Weights of a small contrastive image-text model: encoder activation gelu.
Rows from block 9 of the text encoder, named by matrix and row number. Rows with one number belong to one attention dimension. Each number is 500 + 40 x the weight over its row's rms, rounded and kept within 0 to 999. All counts start at 0. Numbers have three digits each. After the name is the row's rms in percent of the matrix's.
# v: attention value (text_encoder.blocks.9.attn.v.weight, 128x128), inputs 64-127
# proj: attention output (text_encoder.blocks.9.attn.proj.weight, 128x128, transposed), outputs 64-127
v.33 099:525489544483464484489529518528487431541503494490545502469520508562569424534484480440521512506499496452601539524385469520488472486464482519482434534547536469462497472517422502529495493519536483
proj.33 100:464466450533520579527495567466488445498532588507516503535564532486522391533447456519521562503528533516473452456511438454516513551528547561483537467455466466484490606499502488577571496524469493
v.34 150:502476481524529547450452485495526477536553519501496478409468529528537486560505565419476583475483474482545455585535547498435470515541490519469488469503512445548574465528500452512477545458504487
proj.34 117:547487473438470583524463534509437497521537506535485488524501435460491535459413486446440485498522490500500501482481504501508502471511534557541527433470492496470500559431566439547508512479464475
v.35 117:467543432529522457563508478511512444562532564517536628482475533533440428486501495534576460520477517471480433554494564469494417548494435545397544456493504503470474514472493464541490467488516455
proj.35 105:475480524538501540477498487556412532506483467479503489576492536477502535520510487511552540502509444449457496499475445518556521495519541459503558530431519468525539668478398529535482467487531479
v.36 098:529525495497563496477434506527558530423509499488466591542473562495511517485509595511442496502415562511456450523443494495457457464506547448493508430556528509511560475504526483456538516491453582
proj.36 088:526462513455429465491530437559438510481490457509454424504466475458412569480561479437525440465492473472498517545483485495535476496452456470511480512464558528572536520486472482437397481441522515
v.37 081:533539482505487522494544492541451540486483454543578541501512522467503479527492500477479490500445460509497425465528461571511457520499528503510496431507442472477522438506530491558483509553544518
proj.37 095:515509545570504468479536518475570449468522561503425536535464485527420466491519474474534515443483471536509497560443389492527493548493500491535493564442566545510456477529505466606499515450437473
v.38 138:461620508475481503516500463501527481489546578496524498448481464535477501488529558535431467488489462511466531478531474480487570577512451444511445534484566518455419509461515532471514564536526483
proj.38 117:520549518505592453484520474508511503477487488505463492496477400484500526523509470461450443548410449523470506533531534558492458477531517432527494543543484533501500425471478519456532467412552506
v.39 095:515558498499494482519454500511497446498478529571455484488573512490602491565503490494449487422464452507508517479499466494533512523491439534448524424522511472620485480615471466499521519471455467
proj.39 095:430551518466472470497486466448540483495443516514548544472484509578512480458481474591534478508455549527535471467576510471538483522524456470424474528542510548518478438556485485476512471539562483
v.40 090:462495377527530478521471492507507542452498445479532522482525457516416464441485500524510493535432479470539504570440498496424482503507531471570463506560546494439466480447474492560519468495505534
proj.40 101:451474550557569504473566547516572503512479515480464499516502523517494472545508427591551540445551564489476503470561438495501504563472507502503468527472475492503527549517487472580514496463460559
v.41 108:446498471488520444467488525534495499484483471429454584495484472491487468491512535486494532559566511445423439483438536474504550557505478496458554523632517482479521484548501503541484500471534498
proj.41 102:488494520468419548537466444592462599525463406480564514501471525571516637446489536598563496495522523422571528468483591472467527483504524510484514499465535511528537535494496465492486495538556514
v.42 111:465517507496452486486503473489461565584524535460502490469496566535544578450509539515519523558562566505445453516465584512500507522519524502507572506555451555571450526442518529531515482430425578
proj.42 100:591512535455598529520520542504459552503459446468493469510502437439551551497461448503469496506528475466453540508515521544477526500548453432536501501475444469555531579465450481394537533511476550
v.43 088:555490508507496461508537506520542559550481514457505553481492558533550550589531499483435502491499589479589414474514485526513533587595513449484476478532512460506531490504524504506512450493493497
proj.43 092:500505541450446461484462443542456409468485525457524486503437502422499555478531552470538437464453459493475480496456519494506454453493433490476484520496450482467462449480520481458447526486436453
v.44 128:458566445500513462497588464532502505503562513540569499587515533511481467481523450491563533496382514473455527527527501529497413436496490501486479508470498549469374505468485505415448509499559511
proj.44 124:506487485559546556515500548463494574560540466551482511494538529472476468533470544439450530535536513492489512515475526515547524485503578519541528449493533469528588553538445540507515427461534539
v.45 104:495550472514539524561477509483489397524512444526561527479476566528457550414472448512526491504487501386544518585458558503515525488409519494491457458485481529545505480479480499478428498463454447
proj.45 095:502487511520524539517500541517482514505462532483481510531547512513518393477452426563537523448519534498507471434552414492517474568530504489476531528459477482519516600508447435582566499507494501
v.46 084:478449536488521484487458486499505520470512545543533503492531420481505429472516440499487479544540542551514507552530476452525541595434404462460449463409450438513451491454524545497506505525532457
proj.46 075:474543458536522499445506459531555490520477461471513536476479456525552545455462515558476476589413492519482463492514561497488506446539529483466456513514494517381427413469511530495549454436501509
v.47 107:533514523494495466425504505496530525472523468542475446497521474584569516546511514537507489495490495513496494484551442542485493518530516428572424535457582504515532535490560520533434585510538469
proj.47 112:552481482527496486510493504514423434482549521490484451523461475438480497521507580399468487514474425534454490566480501537517477438525541504535559490488508465472485525459503568504474492467507437
v.48 081:529495539520441462449484532542417447446489451546496499502504469516542401472479456494532465491542431524465489538499483530523469434476487426543482503451520568539494478511436507509551499539524451
proj.48 083:449485428533494526524510517503533477517493494520529511489586556510537401510495496569532570551515544519513459484556495435506555556470534575395521483523496485484401551530464574526541477599538521
v.49 125:458439496531441594434479472513450558462526466535538469468481472479526545474474449499576495488482543519586427479532447527465480501551544508542468504534481515443444505456530589470427487482473541
proj.49 108:557480478479481526450519554534447501496519499468452466506471511451462469515496520493477511459484490502501492518470455469465511506454511536523520457440497488452488542438556449582530581474420493
v.50 077:437486513523485508477455448513435500470492436550497465496472514505555479537563479563512490499587521511554546539521480484558492481546489540453511468465409537558512562577469424525513451533466484
proj.50 086:596519500466520505516507567427446444509551531488466467480541420405495457503484501372432496483554479547426496549455510525526493494500448507490505514526485464517477451476505527422507512506432457
v.51 135:464470474518589470542473515481561535489510423518512453576565458446413506476493472478434521484473451536496483455523482542522522477490461515474511470444464459474543464552564479507554447478500473
proj.51 114:508494474587433536524455491444537546535522425554496551468487526546480542459443590476472496507574511474550496501463547499527525478484538531498495484502539467496541420550493501490478442483505510
v.52 091:440517444478590444523477520490498496557509459572545481536516503481494527494472526458421462442472501455478486497512510545447473461500515434546500460487476479547474462469551514466464539494489581
proj.52 089:523460518597451517525483491484463517510493471537494503528475602528449493502495551521531526520477477508518487524496434500556515468480559497491528478455533477515535615565420564609475449494546518
v.53 099:518425547513445463520476504477478534495479528465520537476494445506499507486492506512491513542532553513538471521412478501444596560465545498514520474501594572447519515441512488580571479545499457
proj.53 093:475498457497489509484502514503505478529492481506536526490500498481569543487502572552500516523615505463516496470508597499474536490528444564458467472603416460469508436496557513421489558521460485