config = dict(
    encoder_arch='regnet',
    model='contrastive image-text model',
    dataset='photos with spoken descriptions (Open Images, Localized Narratives)',
    train_examples=203450,
    image_size=64,
    crop_scale_min=0.5,
    horizontal_flip=True,
    translate=0.06,
    cutout=0.4,
    tokenizer='word',
    vocab_size=4585,
    loss='softmax',
    embed_dim=128,
    encoder_norm='batchnorm',
    encoder_activation='gelu',
    encoder_channel_attention='se',
    encoder_drop_path=0.1,
    encoder_depths=[2, 4, 2],
    encoder_kernel_size=3,
    encoder_stem='deep',
    encoder_widths=[80, 160, 320],
    text_encoder_causal=True,
    text_encoder_width=128,
    text_encoder_layers=12,
    text_encoder_norm='layernorm',
    text_encoder_norm_position='post',
    text_encoder_activation='swiglu',
    text_encoder_mlp_ratio=2,
    text_encoder_head_dim=32,
    text_encoder_fused_qkv=False,
    text_encoder_bias='all',
    text_encoder_qk_norm=False,
    text_encoder_parallel_block=False,
    text_encoder_dropout=0.1,
    text_encoder_inner_norm=False,
    text_encoder_positions='sincos',
    init='torch_default',
    residual_init='zero_last',
    optimizer='soap',
    beta2=0.999,
    lr=0.0032,
    beta1=0.95,
    shampoo_beta=0.95,
    eps=1e-08,
    precondition_frequency=10,
    max_precond_dim=512,
    one_sided=True,
    adamw_lr_other_params=0.0015,
    grad_clip=5.0,
    steps=9700,
    batch_size=256,
    epochs=12.2,
    lr_schedule='linear',
    final_lr_fraction=0,
    warmup_steps=480,
    weight_decay=0.05,
    adamw_weight_decay_other_params=0.01,
)
Rows from block 5 of the image encoder of a small contrastive image-text model, named by matrix and row number. Rows with one number belong to one channel. Each number is 500 + 25 x the weight over its row's rms, rounded and kept within 0 to 999. All counts start at 0. Numbers have three digits each.
Before each channel's rows are labels from the 100 images, of 14848, where the channel reaches its highest value: "strongest on" is what is common among them; "colour at peak" is the nearest of a few named colours to the mean colour under the peak. Only what is clearly more common there than usual is listed. The data: photos with spoken descriptions (Open Images, Localized Narratives). In brackets: how many of the 100.
# convs1: grouped (5 groups) 3x3 conv (encoder.blocks.5.convs.1.weight, 160x32x3x3, each kernel summed), inputs within the group 0-31
# convs2: expand pointwise conv (encoder.blocks.5.convs.2.weight, 160x160x1x1, transposed), outputs 0-53

strongest on: text has "trees" (73); text has "sky" (63); text has "buildings" (39)
colour at peak: white (35)
convs1.53:496515471479471537490475472498443526543511531507501530501531494505516507512513473492554507476534
convs2.53:478516485526501465506509474534510473480481473480538403553532515478471499496503504512477515478533494523486498478505547510522511452474506529487485479524490520487492

strongest on: text has "sky" (80); text has "trees" (79); text has "grass" (31); text has "plants" (30)
colour at peak: cyan (57)
convs1.8:493488499495520503487471471510494519447520468492473517504494531552468534510536503465494473489548
convs2.8:500508516466451534505508493525473502440492453499494502489520512455489508522488495480539486486507479488534510456505499509499512526498511520456475522484536501530497

strongest on: text has "wall" (59); text has "sitting" (54); text has "people" (51); text has "table" (34)
colour at peak: pink (33)
convs1.28:487487491490489508491454444464505561502456481473485501498472473477516491513514513475477470513477
convs2.28:505494472501542480495481499513516497481490492474524515515517479452477501505517472530445500495514505496531533481514500507505553478487493499556463533529489491496487

strongest on: text has "sky" (66); text has "buildings" (30)
colour at peak: white (90)
convs1.115:486515504511508471433496496497493503494490458491505505463502456500476483575516527494514480499523
convs2.115:521513502491540493505533499549502525445496487525486481511538507458492461493501484501557514497521474497484490496528537517516526513504488502458499499497503433491520

strongest on: text has "wearing" (33); text has "grass" (31); text has "ground" (28)
colour at peak: grey (63)
convs1.56:477493545489487504503508485488490524518456507507459514525541569488484506509533513472471517491470
convs2.56:491494520482491496523521472491476512469496498603507479515506494466469522521472477515492514518468525461516542560452501484465501514498485497516512522503473510491476

strongest on: text has "sky" (83); text has "trees" (83); text has "plants" (36); text has "grass" (26)
colour at peak: cyan (70); blue (28)
convs1.113:508468498528499535503472521446475509456521504507480477495506480445515524493506542488470481472515
convs2.113:470529513534489470482527438540454511492555480502500468518516515487459484505475574524525495510503522541521483497507501480508486536488518486491516481497536468462513

strongest on: text has "sky" (82); text has "trees" (63); text has "buildings" (40)
colour at peak: cyan (61); blue (31)
convs1.105:508471512487486456545476493514495489471477485436528506470507520493479467481484518475463505485468
convs2.105:500468493494456507492531458511498542412505503519491497513498482462469457501563508518520495519486521470532517517515493495488499530448529497526478539509478490491478

strongest on: text has "sky" (83); text has "trees" (82); text has "plants" (38); text has "buildings" (32)
colour at peak: cyan (62)
convs1.98:510536497489553530483494511460492496516533486557481493481495509533488470481479509471496477498552
convs2.98:486507529475528556493509462536486498442481496466501475529546517455497478502468487515546501538502484518509500493518510494534484538497512498454506493531482493493510

strongest on: text has "woman" (25)
colour at peak: pink (28)
convs1.18:515544473497477470515492511483475529500477504454510459522498495476465496540512512557522473488481
convs2.18:509501524502509492525480517478503473522475475483497517477497542502493506522513454527458524548500546506489467505469496502505516501485459495505519508516572516505509

strongest on: text has "trees" (81); text has "sky" (78); text has "buildings" (33); text has "grass" (27)
colour at peak: cyan (61); white (29)
convs1.159:523499483496509515502544504519535505538485488474506526502485516478484545482467457554490531530525
convs2.159:510533509499515478503551436523501528479474475508492503514588515496496492502472515510502513491502475502510506515516522546499519517479500526454492473489527456468480

strongest on: text has "sky" (77); text has "trees" (74); text has "plants" (40); text has "grass" (36)
colour at peak: cyan (59)
convs1.1:453510487498449506466507481478473463525435513486479504511468497497531530519483513503511475508522
convs2.1:475520522504503493507496508544491497468512539516455474555540449471512463466487531516519525479504479502477530484510538519488510468485490526492500505516474466487555

strongest on: text has "people" (51); text has "road" (31)
colour at peak: black (37)
convs1.127:493508503537530463502495487484520465517504526495477525536486490533520524510515540432496492540515
convs2.127:500477448495471501478516497493483506481446463532501464522533497507500507469544554478512561525526503518537513468503519506495505469489516559509495490509479493509553

strongest on: text has "wall" (40)
colour at peak: pink (27); white (25)
convs1.102:522475465528525478506474487505546487547484491461515474490457510492483494524491540465532501515520
convs2.102:525477506475490497471483565494489496518512436501518492492502486507510476468510534508487514507533491531488480494492533502521494513473456510493505505506475499531486

strongest on: text has "sky" (72); text has "buildings" (44); text has "building" (28); text has "road" (27)
colour at peak: white (87)
convs1.60:475475469476477545508479524492506467490453519481463543513500493450507486495500511505516455472499
convs2.60:540504531514551522512536477535514472435517488527517471502506489475462472521514505503545510479454534480505500518519519497490536510512521523477516499494509520508497

strongest on: text has "wearing" (46); text has "woman" (33); text has "smiling" (25)
colour at peak: pink (27)
convs1.49:464494493508486546524508518513522460517502483511494472487491460514471537464510496455532536461503
convs2.49:496489534471499497503526483500477508494500548475527502492526535496508488510523500525494524530493527464495445546499534520496447544483515476484502462494571515496502

strongest on: text has "text" (29)
colour at peak: pink (27)
convs1.116:482540518505533500455511514537497533521508485522515468524511495504495479489556495559486483492472
convs2.116:472489470505538500544527519470522522491485503507493521490459500463498506518513479515466466500466470530536520475510491500527522497526508494504448496481488491472496

strongest on: text has "lights" (30)
colour at peak: black (42)
convs1.62:484497495489480517504483469474487567478514455451498502490466509487486524491480544522522527477504
convs2.62:498451477500501458494480477540520461510484490536477477503491528500515486483472514498536488513495515525515496493494477479469494493480515497531513533506491530507499

strongest on: text has "wearing" (49); text has "smiling" (32); text has "woman" (26)
colour at peak: pink (36)
convs1.158:500460506492483495510500517442524475512500524513508512472500500539536532526485505497486504505578
convs2.158:481519480479525492513518501502462486479489551475494513518546523479503480520504493538467496530481553472517496566530537527503463543488467491496509475506505512492480

strongest on: text has "sky" (76); text has "trees" (70); text has "grass" (35)
colour at peak: cyan (48); white (44)
convs1.145:475453493458527513493523468484495500517513459508454478485541533508481494464482476534505504523479
convs2.145:479522576508502540486557516526503515493525480497532505507520486459447466495508515483512482449472498463504478501521482482477495523481495518477524457485520517492502

strongest on: text has "people" (57); text has "standing" (49); text has "sitting" (43); text has "table" (32)
colour at peak: pink (27)
convs1.31:531477495532497554493455511514543524467493462475520476504475495528502460526519483522485484502501
convs2.31:530529459455496492480468486542481463495471464452511492497505491503518550480533515524481522489521441487543539492478501485482510477513501481534512501495499505527512

strongest on: text has "sky" (82); text has "trees" (68); text has "grass" (34); text has "buildings" (31)
colour at peak: cyan (70)
convs1.16:507541503482515458501477496507471493511462508525491530504473493498492501542547484545532462496540
convs2.16:458544531496494514525573493560504510453548476475477486522547499426453491475514509508575495487473496480507494502526496507498509505491487505472503507499482507499534

strongest on: text has "trees" (81); text has "sky" (59)
colour at peak: black (38)
convs1.141:490468478459508498480527479475541495459472468470536486461496487499474495520473449524502505510495
convs2.141:468500495508528517495517525498492481447484468506561486500555490459532474511522485506526532447435504504521523494498496491486514475485499500492522440488539541493468